From a checkpoint of a small self-supervised image encoder: activation silu.
Rows from block 7, named by matrix and row number. Rows with one number belong to one channel. Each number is 500 + 25 x the weight over the matrix's rms, rounded and kept within 0 to 999. All counts start at 0. Numbers have three digits each.
# convs0: expand pointwise conv (model.blocks.7.convs.0.weight, 144x24x1x1), inputs 0-23
# convs1: depthwise 5x5 conv (model.blocks.7.convs.1.weight, 144x1x5x5, trained with AdamW), a 5x5 kernel
# convs2: project pointwise conv (model.blocks.7.convs.2.weight, 24x144x1x1, transposed), outputs 0-23
convs0.1:524521516500493481503484516491477510508531481464534519465507526520488506
convs1.1:456476467480464462509490489489459498543507472483493516502483466496491486463
convs2.1:514534459449489491519496491456507523555528497464529456488504487503487488
convs0.2:477474511502510487520504512497525508507470506497509500530493485557479513
convs1.2:488451468503516469455478500531467474493524550489510520525539500500531491512
convs2.2:510516530507478480527500510499479489492499512500507511526480536477556507
convs0.3:532479521469511483471553469531516481487484502536500494520488467497530477
convs1.3:526494520514515533500482509525551507474522552523517489510528507532540514530
convs2.3:528556516506465504509466510455491524521523501477491482504480482525486486
convs0.4:495484484505479481451513491507466520486499503509437517504484501510484474
convs1.4:466451470476471490502506510505503502555507515484510511500483459482496491497
convs2.4:510496484503522475492471515495575505540523502456481480486539514490528511
convs0.5:516515529457494473469522534572443507484484499504523453495494550495525548
convs1.5:504503481485498508506475485496513476453494519458446412463476473459432464480
convs2.5:487487546504526449484492504525521540501517508520493503504516535500469460
convs0.6:490516507458478496486515473535496470507555521507487454475496505463483476
convs1.6:527527522513515510508511472492472502499480481471457470474493513453423459489
convs2.6:509527544511501490485446535502477510501484522491501475472519557537502473
convs0.7:512520493533521499482522499504509524506516519529533487480480486477495519
convs1.7:481513493473478494494502477488520482465464474526506461469503532540518501509
convs2.7:521472514501506476487515503475495531503493540469484528481543498500539490
convs0.8:502481471503494503509578476470459526518514526461510483495495504504445474
convs1.8:473489498483506504498464465531493485451480527499491485507536477524531529519
convs2.8:504532488501509521552543487486488463488503497518490474511484510476519522
convs0.9:499497465494479477464476486491473512502521508531509510528477470504484493
convs1.9:506524505500509506503479488486486476469483482470443435460461474467437487486
convs2.9:472468503483460489470509496509480435511493478504533477551497502502492505
convs0.10:544501507487514545465509532447519476487509467470476519435459509482506540
convs1.10:501517510513530522512534517522523509519479517534506498488533537522532539555
convs2.10:507532502489464462511517536521495499467504521518455479473534511532493499
convs0.11:510506505504466482520478524459491486512479522527503514469465539530496501
convs1.11:493493507506507473462501471489459497543505483469454466483479460471452482494
convs2.11:525435482487553472528529512498488480520477480515465481543534491501478476
convs0.12:492480465497497479504479452509490499520490491499481526492489474478528481
convs1.12:506503507506501489482508471480469477508477454477504494522456493489474532454
convs2.12:510489489529498480489501513505506456546494499514518473539516500533492507
convs0.13:498515505448490467484493489509518516518521490487550483534484530549500507
convs1.13:482481474499470473511474480484451488477459462489492489479477490486499468456
convs2.13:482483459487519518504502474539466546561517493499495515498447476491522533
convs0.14:512496494476486493540483509533484529497501498450510486501489515526470468
convs1.14:487498487477467483485502484476489516544511469472486504474469482479470479470
convs2.14:507496448501486491466497536525475539527532524473528513514511454490506455
convs0.15:501461453490516509497453495507504478439556482480470521505465467477486511
convs1.15:534523496515521533507464502523540500455481532530509468481522549505492507509
convs2.15:470526512531490485533503495515501523488526490510457552472472511559509538
convs0.16:447524468499507536464484474498504447493521489515545494519512517483500527
convs1.16:534534534538541518512510493516505490477479497504480481473491494470463466476
convs2.16:521497497515499544542504565539482513488496505462504472524521518552530473
convs0.17:478440485480528529517509490497511503534461496502501527490471495495485479
convs1.17:474536511500511470540550522536442489484485500457506516489514455508495483497
convs2.17:460450565499489534508506463499511476485468528473514497505491513498537522
convs0.18:575503520502496516511471469473488493438512508509491539506488487511527490
convs1.18:545503513553539519489440499540512501464483536507508496512530525495502512543
convs2.18:496523547492433543535525526505501488545513476521470522491487482533558478
convs0.19:492550527483498514521450491487509510491478514528500485498531501514518499
convs1.19:492471464497526493477447507506459478470518510490511529525505494522537516525
convs2.19:453479503495488492479516480504519498525498482490487543470512478487469513
convs0.20:547487501539478526542471488523501470543465517475533473493499511500491525
convs1.20:510510548491480515570580533496502521511507516487495495492500491511529496498
convs2.20:523513495537489475505532496514523513479509483538515479461505513502524489
convs0.21:428497482451482503522512454476532510501470468513521499496462525516477496
convs1.21:524474479495479521498513501493566509504489517520497478484454505484484486504
convs2.21:503526502485540495496466501509537471489559481512526468516497485489429510
convs0.22:465526474531540473452455481535504482445518476524514527478485470486540502
convs1.22:549523517510534522503474480500506482472467473520499460467478539492473483505
convs2.22:496487525503474508547514496551492513489506532490509504559469490539493501
convs0.23:495520498429494462486601476455525498499489536495534457562487496503557471
convs1.23:505498499501507497507520501502520552581540511498522544510493502508501492498
convs2.23:517469521539500472541546519401570518491474484478515530456486522488443546
convs0.24:491480478490529533507472482554479502541531544481498477509516518481497482
convs1.24:511489487533493496495501541493494474469562518497481479525493504480494533497
convs2.24:517487520546492508512474525513551488523521448507489455507501506526523547
convs0.25:491468474502506491408511505468483503473441530512498518513494480486533492
convs1.25:514532532527520514487457482514512465441466516518507464484523521505513532529
convs2.25:529555531465473471497543507518577544468522513496489536508518505516536505
convs0.26:498519493490523497542505519517500467522495543498509534543507509521458523
convs1.26:501475433475488497472455476495468476509499463505523548517509493495527522528
convs2.26:554503446441504500531462516503515535500538528492498474467470506501457521
convs0.27:507533499512472510504516469488491540537506475483489532503471504502527551
convs1.27:466482482474468491500507496487462493511476473459481487474460478483462475474
convs2.27:480478517485498485519509502489504505507453457471520517461445477492494507
convs0.28:533507485487523497509520502511497476506493506498517536456492479436506505
convs1.28:502499527497493525544541482530527557471482500511514473499488511506521499487
convs2.28:504473484456516504505483549493487504465530467520479499461531529491540528
convs0.29:507478489489502487512514469492491495531511506524474469492475513502520494
convs1.29:513485499485531486516501475464478487547492478484496539500494481471523496470
convs2.29:514476509513513491468495492474511494531481474506528503466482529523527536
convs0.30:471511500499474480522474507476477489498478506525480507520500520515490481
convs1.30:475465421473500488492494490459494499534521467482492526494486478488477489476
convs2.30:508487475516513482487473512496542508525511500517507504507534518498512540
convs0.31:506520580453448556523480514527512451531457497514517468512573486454521501
convs1.31:478475469484489484487488491501488492475481504503520516492506515550581548538
convs2.31:483479540495460512492491497491519475492516466500546506529498438539494491
convs0.32:473511460474503497505481514475524516527456539508526499501492464487482523
convs1.32:499500484486462490473424441438493479476484483521504487523512508491489487501
convs2.32:499503447489500489520538520498518510487515527481511489490507484510484471
convs0.33:468466480512474516506515510482516510562486474537483495518482502493494483
convs1.33:498472512483492507505516489507517515525454460499481415469488504479459481482
convs2.33:502496451497498494504555541494524484544471533495473531538559500478484490
convs0.34:503536521483499539495550482482484536495493483481478448496511509515493500
convs1.34:472484493475464488488481488453485496524516481469497495488461459485477467459
convs2.34:519452514504475498472494495533527530505519514546514539498485499483512473
convs0.35:515512480512481459492495511478529520479479501514517497502489489485463481
convs1.35:519498491518505471447468518505474475520538501465490521499485474514527501477
convs2.35:480517504483470492514525516507513503492502506490479526509494487510499480
convs0.36:479502505493491517513480488505496462460494499530475540503503504500526489
convs1.36:472480438483484477487481510491450497526522471485478514492476487479493471468
convs2.36:470471474474493462480506500482487464530486512560469535488479528507494512
convs0.37:529503476542497514431515534509515461513499513476435509529486563470530512
convs1.37:469487463486474468498496505470450513518512475467497509519488466481442501475
convs2.37:501525552500545498518473513452466488542480497506470494510521458486509494
convs0.38:513481514477495505513458512529527501520512485525507531510495501506517514
convs1.38:494457471463477487480475495505481464497519493492483479530526509481493493517
convs2.38:488494498477517495496465529498518487485507488484507505478496507504505496
convs0.39:514477500496491514493455514497508490474522513451506489538519484458522532
convs1.39:468452493486461503491485507506525531467471489499499514461457495470501471455
convs2.39:462521493535506492495510507494512484533459559519470540510516493495520494
convs0.40:529520481478467510527499505496466530492521519497484486528468487517487521
convs1.40:540553532497533517499484500528479486472498519480483473477501486481459472499
convs2.40:491521503514497518492527504494498455485544469526493509509498477499492444
convs0.41:522497500503497483547496517486519454541523536511504458494503430449551484
convs1.41:514504530493480515519546498476541542535478459491504490472496488503510499504
convs2.41:506489512492522488502523502483498498510516501524448518517484553464534507
convs0.42:480500553527481491471513508442495467519541495494555485470452499543482460
convs1.42:474468472478469467474487484480454467510480471472478498487485474479475477474
convs2.42:522529491488502494550501498417506516518491488489489492450501482478462480
convs0.43:502497522525483491517465513481515514550491529509539463504470516545495504
convs1.43:497499516496494478485529482489484482549456466477466450458479470474465484471
convs2.43:515527490478526490546533526472475514541506522505473511569551463515490438
convs0.44:512542541524522475518504525482483486490525538505530522548475470520509521
convs1.44:488470477480482468480479483480472479478477479513494513510524524503550544571
convs2.44:548484532483511490537496501522518533478506535471499498494502555486507542
convs0.45:477497475552517489548477476505498500485494526560499513548483468501562516
convs1.45:517507529521514485494511510496510518523513504525524561571528478493507500496
convs2.45:503463478512515525505487514538532525473492523535503526543508467506511520
convs0.46:546455527474502487498518494519500510495485514485518479479513498481500510
convs1.46:506486488519515471487507491485465514527498471461503477450465451472458461460
convs2.46:512507540526519492473499520487549519504512531489482544454518515510473498
convs0.47:485498491499496479469509487521469490491470483507476513512502569501513517
convs1.47:463498507510481448467504508484428445503507504468456497483496488472484488464
convs2.47:489484485518517485512457494503503516509482472542463520503484501516501514
convs0.48:523470484519496504473538527531470503493493537520502475452499481510520500
convs1.48:511480502512498506481517508483476456542505523483513531485485508574486482482
convs2.48:532471490527473538501503511488493496505475496493479467506480491486459531
convs0.49:512491514525508483486491487465522523517505521496532477510503508512505494
convs1.49:510510475508493488489486511465494513499506496482495548534516469458538528513
convs2.49:494506490472524489495500504492512489493497512499513488469513512467531483
convs0.50:485503502494470471480497477457520485509472479485480496500498517461458514
convs1.50:496489467474490493480462459477521551538491483489516515503485490491486488484
convs2.50:537509531534530513511501541477559502531510499495543488512521514513476474
convs0.51:453506529485474470570498450482482511515461476505461526494486496505515472
convs1.51:494505466520505506514480520527550530460509505529546493541521502518466535493
convs2.51:526522548511463517530465495514471495496565457514522439534503509468537484
convs0.52:545520492484497463509527500466491533520520510509528477508489481537508515
convs1.52:498516494503482484470485502472470452489502471482490462524489458458450504468
convs2.52:445517501512510436489498524537510506528496477491531485539550495488531485
convs0.53:481509494484464517509494498513460491501495529511476514571564546465508497
convs1.53:501470475472486492482466476486490483479465471514517516508517521524526525531
convs2.53:481495538498455438527504484516559482497517473487525549527472503534499506
convs0.54:541528516502512529505502509484477474446507517424575507531443556503529500
convs1.54:544505503517528522513509512523533492458488532525494465507541531532528535539
convs2.54:501527541450439509521488521477509463503518509470500498462463481570480494
convs0.55:490470549505513496502550448548498498558463514471502519499489521536492465
convs1.55:481524496499506530561528514539495484475481494496503511486502501530554539518
convs2.55:513445459499502499535449493493506495487527481546512493534433523466520519
convs0.56:475509510516499490520493481464494470532509498516540501489516528537466497
convs1.56:498494492503487462478509493483459472551503458473470483479484469486471483480
convs2.56:555498461469536500538505505479451510537527469525461498510552517501500490
convs0.57:476495511455486522529517476487512494460481500519511501456481447469520544
convs1.57:518514487511522529535470479512526541453466502519528483473493514513478484504
convs2.57:503533498484504517548456474513553522524553457456485543494524513505501509
convs0.58:478496495485515489520526486472512483518478507488473512485506442452512507
convs1.58:497484517509474522548470458518527528487482490498464496532507489466518508491
convs2.58:510496467497497512489525496488468511511460478513471494523498495493524524
convs0.59:482474515546506537487493504495499463519486494457540510514495456470456526
convs1.59:476490494461467510509488471474511543503435464508524487485464505484504481479
convs2.59:500484512512503502529527472471514513500522542499479520484535494471487497
convs0.60:508518530483494502515534476498492509538525490495492507520470539526538506
convs1.60:477472504484484455483539503481462471529501484483459495456468506496504489510
convs2.60:531521495541522473494476521519516529537507474492503511505496501516455491
convs0.61:512490517477467521500521492477494538484491505489528496506506508501520502
convs1.61:519515472481491514518478482495466501527511484487504576546478497486494504503
convs2.61:502471465508550486499529514480492479493477474485530530499486501463505497
convs0.62:522508507535477519496475485481485501520513500507506488505482513504519509
convs1.62:485482466476506465496483493513464485499511531472463501527522486483488505533
convs2.62:489477493464506533474476500483512484490526466480492501486490495493500533
convs0.63:480526513506507490530478469494473471485549501538494543489493520502543508
convs1.63:530529561524513519514518509512511486473478499497477473469472496480485480478
convs2.63:519479520503497515548519525519514506448492530482514491537458497522529448
convs0.64:532493490477485493509531531487523516483450486514527477489512477502544526
convs1.64:502501472506494515523486525488520514490544508498512513566523485507524530536
convs2.64:506517519536485515511466488501493530486491533445487494463507520482519472
convs0.65:490526496505500485505472496498487518517493494480488519489472486499514489
convs1.65:493514480482469499478424476456495472433465491506505506506497507510519501488
convs2.65:483513517504516537486501511511470504481445541510497506478499533490533493
convs0.66:471497460520521515516514472529506511516495485502513485511446499518508504
convs1.66:496547529511531473526538482482449470498472463470478529497505500502514492518
convs2.66:471477518515507529504518520502521499508519502484513515495515495526513464
convs0.67:513476524547486504496484445538519499480480479496462506519498526474449514
convs1.67:515507489503496511492489489485481464468503504479492544540540520527546513520
convs2.67:500473505494475505496494491510510536473467511460500523506463514495486490
convs0.68:471535535509519509492546516442475484512505509469469468552523506498492449
convs1.68:493495488495483501492470475479503482454476501478476464470480467472464468478
convs2.68:514492538479524517425495517513527517530496519519490499514478472471481490
convs0.69:542490448515506501524478427546513521487520495521480510524477568468510513
convs1.69:488475461489506512497470479499488489468504527544527482502534532532500538550
convs2.69:491507472506494455490485473499482538467567467480491518477535519475509486
convs0.70:498498458555543568496498463469538487426520536516463494472523463492513516
convs1.70:488500502515501479486502517501476510552504473460503559495471479481484479469
convs2.70:526532476496489519513493435495507482445536507502503477472431550527514467
convs0.71:489497482482509462496506520505474525504474491511517487480481511493503507
convs1.71:517512492495516522494495498489495493489476466504481420424475520501473487504
convs2.71:494488520498512494492489479506471504478469513500473533478491492506516471
convs0.72:512503506514514481471504484513515507487510519430543485461531502536478490
convs1.72:489501476501478537528501526500522524568566514482469508498490490496502499491
convs2.72:495481523463513458471492483484495504494489541525554513525527475477507514
convs0.73:508521530477496528478549484488527521510479494524487523510534455467470451
convs1.73:495505502469484525526470470502521517450459513505512527481506486516569522481
convs2.73:520498482488505473521493502516492467533488430480502489547511506488481521
convs0.74:484494512486459545543512496479494500502481528525478502563505488482493543
convs1.74:490489483491495495497499485484503528589530505482498533510505484478473466501
convs2.74:566466499479489519483516495518494488511505555520517495508523503514494509
convs0.75:469512496543509524506491526511511493497498475492477471505449495498502455
convs1.75:510524524517515505520488488507495482427439484499484445474483491484451465489
convs2.75:503479555495522469523477526479499518527532509476494472502496482500452484
convs0.76:507532534540518482498519516486485479490512523497481529502487476480496516
convs1.76:468474493458473484509508497482476498514517517493510555565553475484497492501
convs2.76:481508507514511503506512529506485479466493516471518494476512542470516521
convs0.77:460528529520475499516505532465515528513491490532529497465481514509471505
convs1.77:508488495483503487469495463494482474549465489476464479460493483477477496498
convs2.77:557496480441499500533497486467516502507508498504501554518506483509522453
convs0.78:495493513500507470470488496500505506501487527476555538517510502500461494
convs1.78:520503514513535513502518515528509488493489495505474430446477512471449474491
convs2.78:497485503486534457461474472481514525528551493497495508494490481511515468
convs0.79:490470472474513468512520490505513497523502482503492501517480464496492512
convs1.79:474497470486477478462486482457448477547512471484488503493482483475481486486
convs2.79:509528504498478512528496499519535526536502507457530473507553482519493518
convs0.80:491451499501510519512514481448526488524545496484533485511493498521511499
convs1.80:474476443478481471501480486494463509506474450502501487494489486498451476471
convs2.80:479497487498519526518524509497493544548529509528513489528502481484459467
convs0.81:491506518550459508500525496534509497535477523494532467479479513546507496
convs1.81:485485475490490498542496484510474544515486470494524549531484483461479527512
convs2.81:484468512513531527454518481530503529504547483526526486497467473474492566
convs0.82:538525468479510487491469489525515505501574454523472519525472485465516496
convs1.82:509496481481463532497483482481519501473461466519519505481478520522550532541
convs2.82:511504486504484517481520485496481529473511532536511494499463538471511530
convs0.83:522519498489490501505498524493458478529473516517507483459524507474476489
convs1.83:509512495511512489502488485524423444484515508450460490502499449473458509499
convs2.83:492488481511489539509513483511537485515461518491456506515519488535464503
convs0.84:507475517470518506478546521484513502542495495512549518490476506509497501
convs1.84:520536517484495491518509509492503523570553532496516521512499498498524483508
convs2.84:521495533464513476493439516490541479460533495490541496504441504485498481
convs0.85:525516492526495490472542465533538516545530516485486485493476472518486574
convs1.85:476479481487483480472478486489480461450469489489479465477493482491483495482
convs2.85:438470491506472491492487549460510583504472475457542465534475487508475549
convs0.86:486511521461511490486493478543517474527484530513513470518518522484496472
convs1.86:486475465461495489490489466480494497504474473511516549503484505517542520506
convs2.86:498504489516465481499515500508515441484545478502491522529488480524484465
convs0.87:484496478504529469465487463526491472491458505458446493542525457476474540
convs1.87:489506546552522485493540556519473476499535528484495487488497471482493477486
convs2.87:495464505492476485483512492501442516506509467539464538547516518486518514
convs0.88:482491568485498522505550500469499504510505517514563528538482471457506494
convs1.88:512491497498514499519481475485541554544472472527500563502478486498510515492
convs2.88:460497468498529499507498525499454481499482455508442548517519487448503522
convs0.89:550502469505519505548455507575496556459481493515498512458523558476476489
convs1.89:513501485490520496519557515465479528559512471493502466494510476481460507501
convs2.89:516529465456498485513491472477532553469445478499505585497519510505517491
convs0.90:476495493487509530463505504462508504497490511501503478522473479528472496
convs1.90:471466464458467505510493517517492531500485463494478478502485507531512492516
convs2.90:499480496476497490506503507496495496505502496504467478485510488486513488
convs0.91:473484540496452541485456476528492506505423527512497476523465506453564463
convs1.91:472491515481477472507540501487490528586531526479512551477474486506512470479
convs2.91:556477479510524548493463485531479459520469539471531508466514499524497469
convs0.92:495483515483473500487469546517500496548496526522511481470495549524502533
convs1.92:505519518493492485489513484484480483522489468487478457461475473473443476469
convs2.92:560473508472487475563507521483468507488474500497470510561529484482528483
convs0.93:550480518513502458549508488439539484517544505518466483507495514484479463
convs1.93:503471518478477501522519507499542499478565541501514490510523502495482456503
convs2.93:534463497495512480479494502510495500485477532469497485491529486482515541
convs0.94:543526526518487500499533470459504476528520485529464503493525487524490455
convs1.94:483481444471485505467497491507462446529520483476472464468492483498463483491
convs2.94:492456470470552489492533530487524507541501500518499501527536494447440509
convs0.95:511490476478486465478510509502532516455486521516519473534511539533525514
convs1.95:491508492506490524556496495491550566479511500511529479502482505511482504460
convs2.95:521504482510450468492477447521536513513471507488466516460510508518462487
convs0.96:506510460500490547447474501513545455460472549550529502497456494460514518
convs1.96:498489483485492506502501500502501532539537506522550607553520513508518517512
convs2.96:468527513526520493526512489511482495472489478505508507509528404517501500
convs0.97:484513498475504489475528448533492473481474474507462520507505536549496492
convs1.97:503495478484510482477489532518470463512580524492474505527505477479521507498
convs2.97:476466516488534485492491474497480527502522476487473518520493513455499487
convs0.98:490478510487478519512531508543495489565503487461522507521522524467480505
convs1.98:484474475472515481476483496495459445507516499492467452468473495500486475496
convs2.98:533542506485512523472495522482478513484532526509551472516507483497428503
convs0.99:514471524533474515536463462517518520448509493518465552519534479502538504
convs1.99:458482496485487483492490509494461456438477460485483455480493497496483483502
convs2.99:499464514497515479545448510514541446512481508482526545490466499538531470
convs0.100:518487550524524511551472468456506477540552543484534481524495479461525489
convs1.100:480484507479487496490493499517476472500555595491488479478479491494487476492
convs2.100:513462507483505487483469525521529479499445453504502514499518475559441482
convs0.101:491466496501474542545499458513513528467469497508476517506531530469470531
convs1.101:506486491487502482468474499518459453479530527468483518538510498498530523504
convs2.101:489530503523470504514500432477491484534474496470490551499485507530495488
convs0.102:512478525486518473478509526476508512505512478522533528487494531524483470
convs1.102:489531518491466508530521472474516522489469460514522489469474496532505476494
convs2.102:481467505510499514508477465525535466506492508506478516509508490530527527
convs0.103:487484517482462488518506492500514532476486461486567484516503512504515519
convs1.103:486496493479501504520551512545481525520523554481470469481500490472477500486
convs2.103:499517506530498417476468514498510498479486520472497570522527525523500506
convs0.104:500472479487499477470493496543548487501494506454538508525506517529480513
convs1.104:474490491484481451497499469447476513526481461479519523477443456501509469469
convs2.104:496502508489490490504499510539517502525495517462502479467527478511475470
convs0.105:492504499502477541475484530432495491517477470528535460514499516503510511
convs1.105:471472481470495493497492480504489482475477492509504519495512518532557524534
convs2.105:472519527488499475438479494507478504498511499496515524462498504522514522
convs0.106:451508503495484459494526466537518484545491538562516477526482534549481540
convs1.106:474471488455456484519519478468523529538496472522506533507484469483499482462
convs2.106:512480505471442506467494541525505474500534503523497461494508501536447519
convs0.107:477499483514497562456548469505445428456516480487490495476512520491490496
convs1.107:522500519519492512488513495474559519517494453523517489490446497504492481450
convs2.107:523529518520488508473484507514467490487499522462539496502514487498510514
convs0.108:521498459486503482493498530522477505456528486497486497513500505487476489
convs1.108:505514513487514512503494496528528510462475527519480447509548498505519524522
convs2.108:501512508527519531497491537495473488473528479517503513474488501496482495
convs0.109:507515495477485489499484497490485510516520486512500489492496515515528502
convs1.109:468463469484474486468490485472496501495497494473479526507467496508524520491
convs2.109:497502500484502474481482499493522520510488500497507485472502508483503501
convs0.110:527503508508533468511548503485500474497541508505526495515511503550517504
convs1.110:534507505500508476519506519502498498594528492490505507526503504491501499511
convs2.110:540542516469547521519489487468527481506514486498548523484495474520523509
convs0.111:505500510493523492506517511500502446553468496494455522493522473487523505
convs1.111:487509474498488487465449450480480484526510469510506537498482483490523502471
convs2.111:491512525476534535526485538487542475529478468487542470503478489552531544
convs0.112:514509516500498498526489497502502487517502540475469469441507452466555476
convs1.112:465465470492488480480480499477478489483493477520532523555528494496486519508
convs2.112:506435541499518530520512471537542490507536527476495515532477497474494467
convs0.113:507513489501503477499529531495499506513506505496519459551472482482483518
convs1.113:551530535505516560528502477471553536499472497501498491485494472494486482481
convs2.113:470533476505523523504492536502497491510498488523481497518491490522511486
convs0.114:485513498461451472492593491469490553466452543508539492518465497504528500
convs1.114:484488504490510493490523482507508528593533515496504544494500516508523496502
convs2.114:476488511579515459527564538464504481513480505484467489528480530474462507
convs0.115:470518502539464526555483527490518481511479525474502465502558479469507481
convs1.115:514500467481497478477473522543454479482543526480479526534525497502510517518
convs2.115:476489500496462585490499446518485481514466504486503463490434492541478546
convs0.116:499519494463473511518466488499487451486502474520466494504500508460531508
convs1.116:467493487485485462508510494475455512538509475461493497479474460486469455485
convs2.116:502493464501502492512458523462492468500480513516450505504522516495536516
convs0.117:478479499517546511532513500472491461557486501488483514540510477468522494
convs1.117:484496482503494491455434463486478441496527495501489538528503491467510511506
convs2.117:516514493452504545487471553486520481487505478489550477476455481559486533
convs0.118:469521502504503533517491493497487474536516504445502514494463511486519503
convs1.118:496507503488498504513463433478512508441421486518516516513510509492530477476
convs2.118:468506493489517517503491497514503500487521553504510495493454523471505494
convs0.119:540472514516477525484529491525475520534461518494512544429507472543508523
convs1.119:488489488500504472480472479478482452446456491486464469473497492481497488515
convs2.119:517472499491471458501518531490507487432461463496526502441477557497524471
convs0.120:490500478512499498511520450513511514503510498495480512515480477509504543
convs1.120:498494497496489499485499500475483493516501443475471462463468473489433469470
convs2.120:504474515454484523501495503489528488524486482498535487490484469525466508
convs0.121:522505465507521507482497464483486495525498485474475498491521482464479512
convs1.121:519512498492509539535551535520530524524534540491486486503493486479512528505
convs2.121:541486502508505503485529487521522504516477508539490506483476499478456450
convs0.122:469503493469510576475487447546495492529464531489484506477552517474523488
convs1.122:514480476500487534500475493470564525449471483514487472501469522516512514482
convs2.122:540546538479473500496481557489558446508569471448526486508547478459476498
convs0.123:491497509499512521504479471498494487524538528479512543515518516468507498
convs1.123:485473496512503474492505524495470485517556502503475473480493516509479486487
convs2.123:550471482524531524474493500511486473490488457497508454489454485535463518
convs0.124:462507517476478515516526477497528508501458536534510534486537504534483472
convs1.124:484475463469483483482491485491465477548529488466494548519479488502515510499
convs2.124:477499488519511465519575496539473502500507534530466523539439496513482440
convs0.125:488504476504520458514492519501487475466485482489497469481495526523464508
convs1.125:493511501483474502498484463463493493482431446508514509465465485512498463481
convs2.125:508487520524494484476459501493526486514495524472513484494487486536525523
convs0.126:485513517519504509504494505514449446503485500479502466461486504479504509
convs1.126:506477454481481505489461470480542518487506483512523528528486494486540505461
convs2.126:494472537515500535486512501506500502493511519514544514534520486503438508
convs0.127:494495480532501497519548550534439521498416511496508551495524488505500490
convs1.127:497504505504492467474476487476468476472478474484505475495483463491439451460
convs2.127:501523558517481509467523521492517504540548533499477483506528469457449453
convs0.128:522462471513469493497458438537513505551492470478525525516488448489514538
convs1.128:544501514514529529486481505508505503500503493535494552505516539513540529518
convs2.128:483505503506525519509554557491520510505491510545497518531445505504550522
convs0.129:459476476501499524532489490552502471508506491488536450493534493528538490
convs1.129:528519469457458535516461466473532518471476474525525500481504509530531509511
convs2.129:482492506489497515508543511500520491490563496516518498474515459481472500
convs0.130:436554542479507550495511503484490552563484495511461468534546511499526482
convs1.130:491502518507483513548581572511507515525529496486478487488488493489501497507
convs2.130:485512469529572520473497540547486520524513541494458486526486437477458499
convs0.131:513527546495459457554485523548494484482540512464517475477504503504557510
convs1.131:491477460491470471453459467448504467441473470523508503505479515493481503509
convs2.131:466477503511519528539511496495510527521548528519502488478475498502510474
convs0.132:491495484487550526469500509499491513490514512523526506532494499506534498
convs1.132:485482466516477519482486496468500489480550472503487495541490519503497533481
convs2.132:512508509530468496501471505497523522490517492490492464473505516499488502
convs0.133:499524526488467462540532484508484492484470508519467477483487528534524506
convs1.133:478496513504535463515515522549470546506511528460523481486501461511490491503
convs2.133:506555511495499486531483480464511508515551501491498531493475537505537550
convs0.134:478462495530516449511475515527542454530487481499488530510482543498503508
convs1.134:485503507506529479525518473498517564537515528485541542524503477503502507504
convs2.134:494486476550549469490523487497457483475532534502500491472516497484471488
convs0.135:490499507525487549491494501464496474529493529511496505496520513514516513
convs1.135:503508524514529490493529518520469491525505497476468458467480480474445464482
convs2.135:539478471491499506533501526533528502490476500527489446526501491499481503
convs0.136:503502480497441522530473470497452476529472532514504507490498572485487509
convs1.136:498487490487503535538521518511507504504494495515494517510500574547572520541
convs2.136:454502497441491496484512476499507529474496471517511506471500476480557548
convs0.137:472563494480473459540495454543484465489485556551442491456523525533529457
convs1.137:523488477498460526520516530494574570530534485511492506519493496489477504491
convs2.137:527571557489500504484473483522496514456502517463539491540462502462524526
convs0.138:518480462560482489514459481511480489476526483536495545492522524503443532
convs1.138:458475483481468450483512483476469483548494478482480494485486465470463490482
convs2.138:539497464438516512498505464423524467551535479480487477494526475507500480
convs0.139:470521512451506492463556488503512465534547517485473562533482493526451493
convs1.139:502471456470503515495470489521485498492492512502521533533526520537573526526
convs2.139:541486490486495522538499515499504486491519526515464499493440538461514480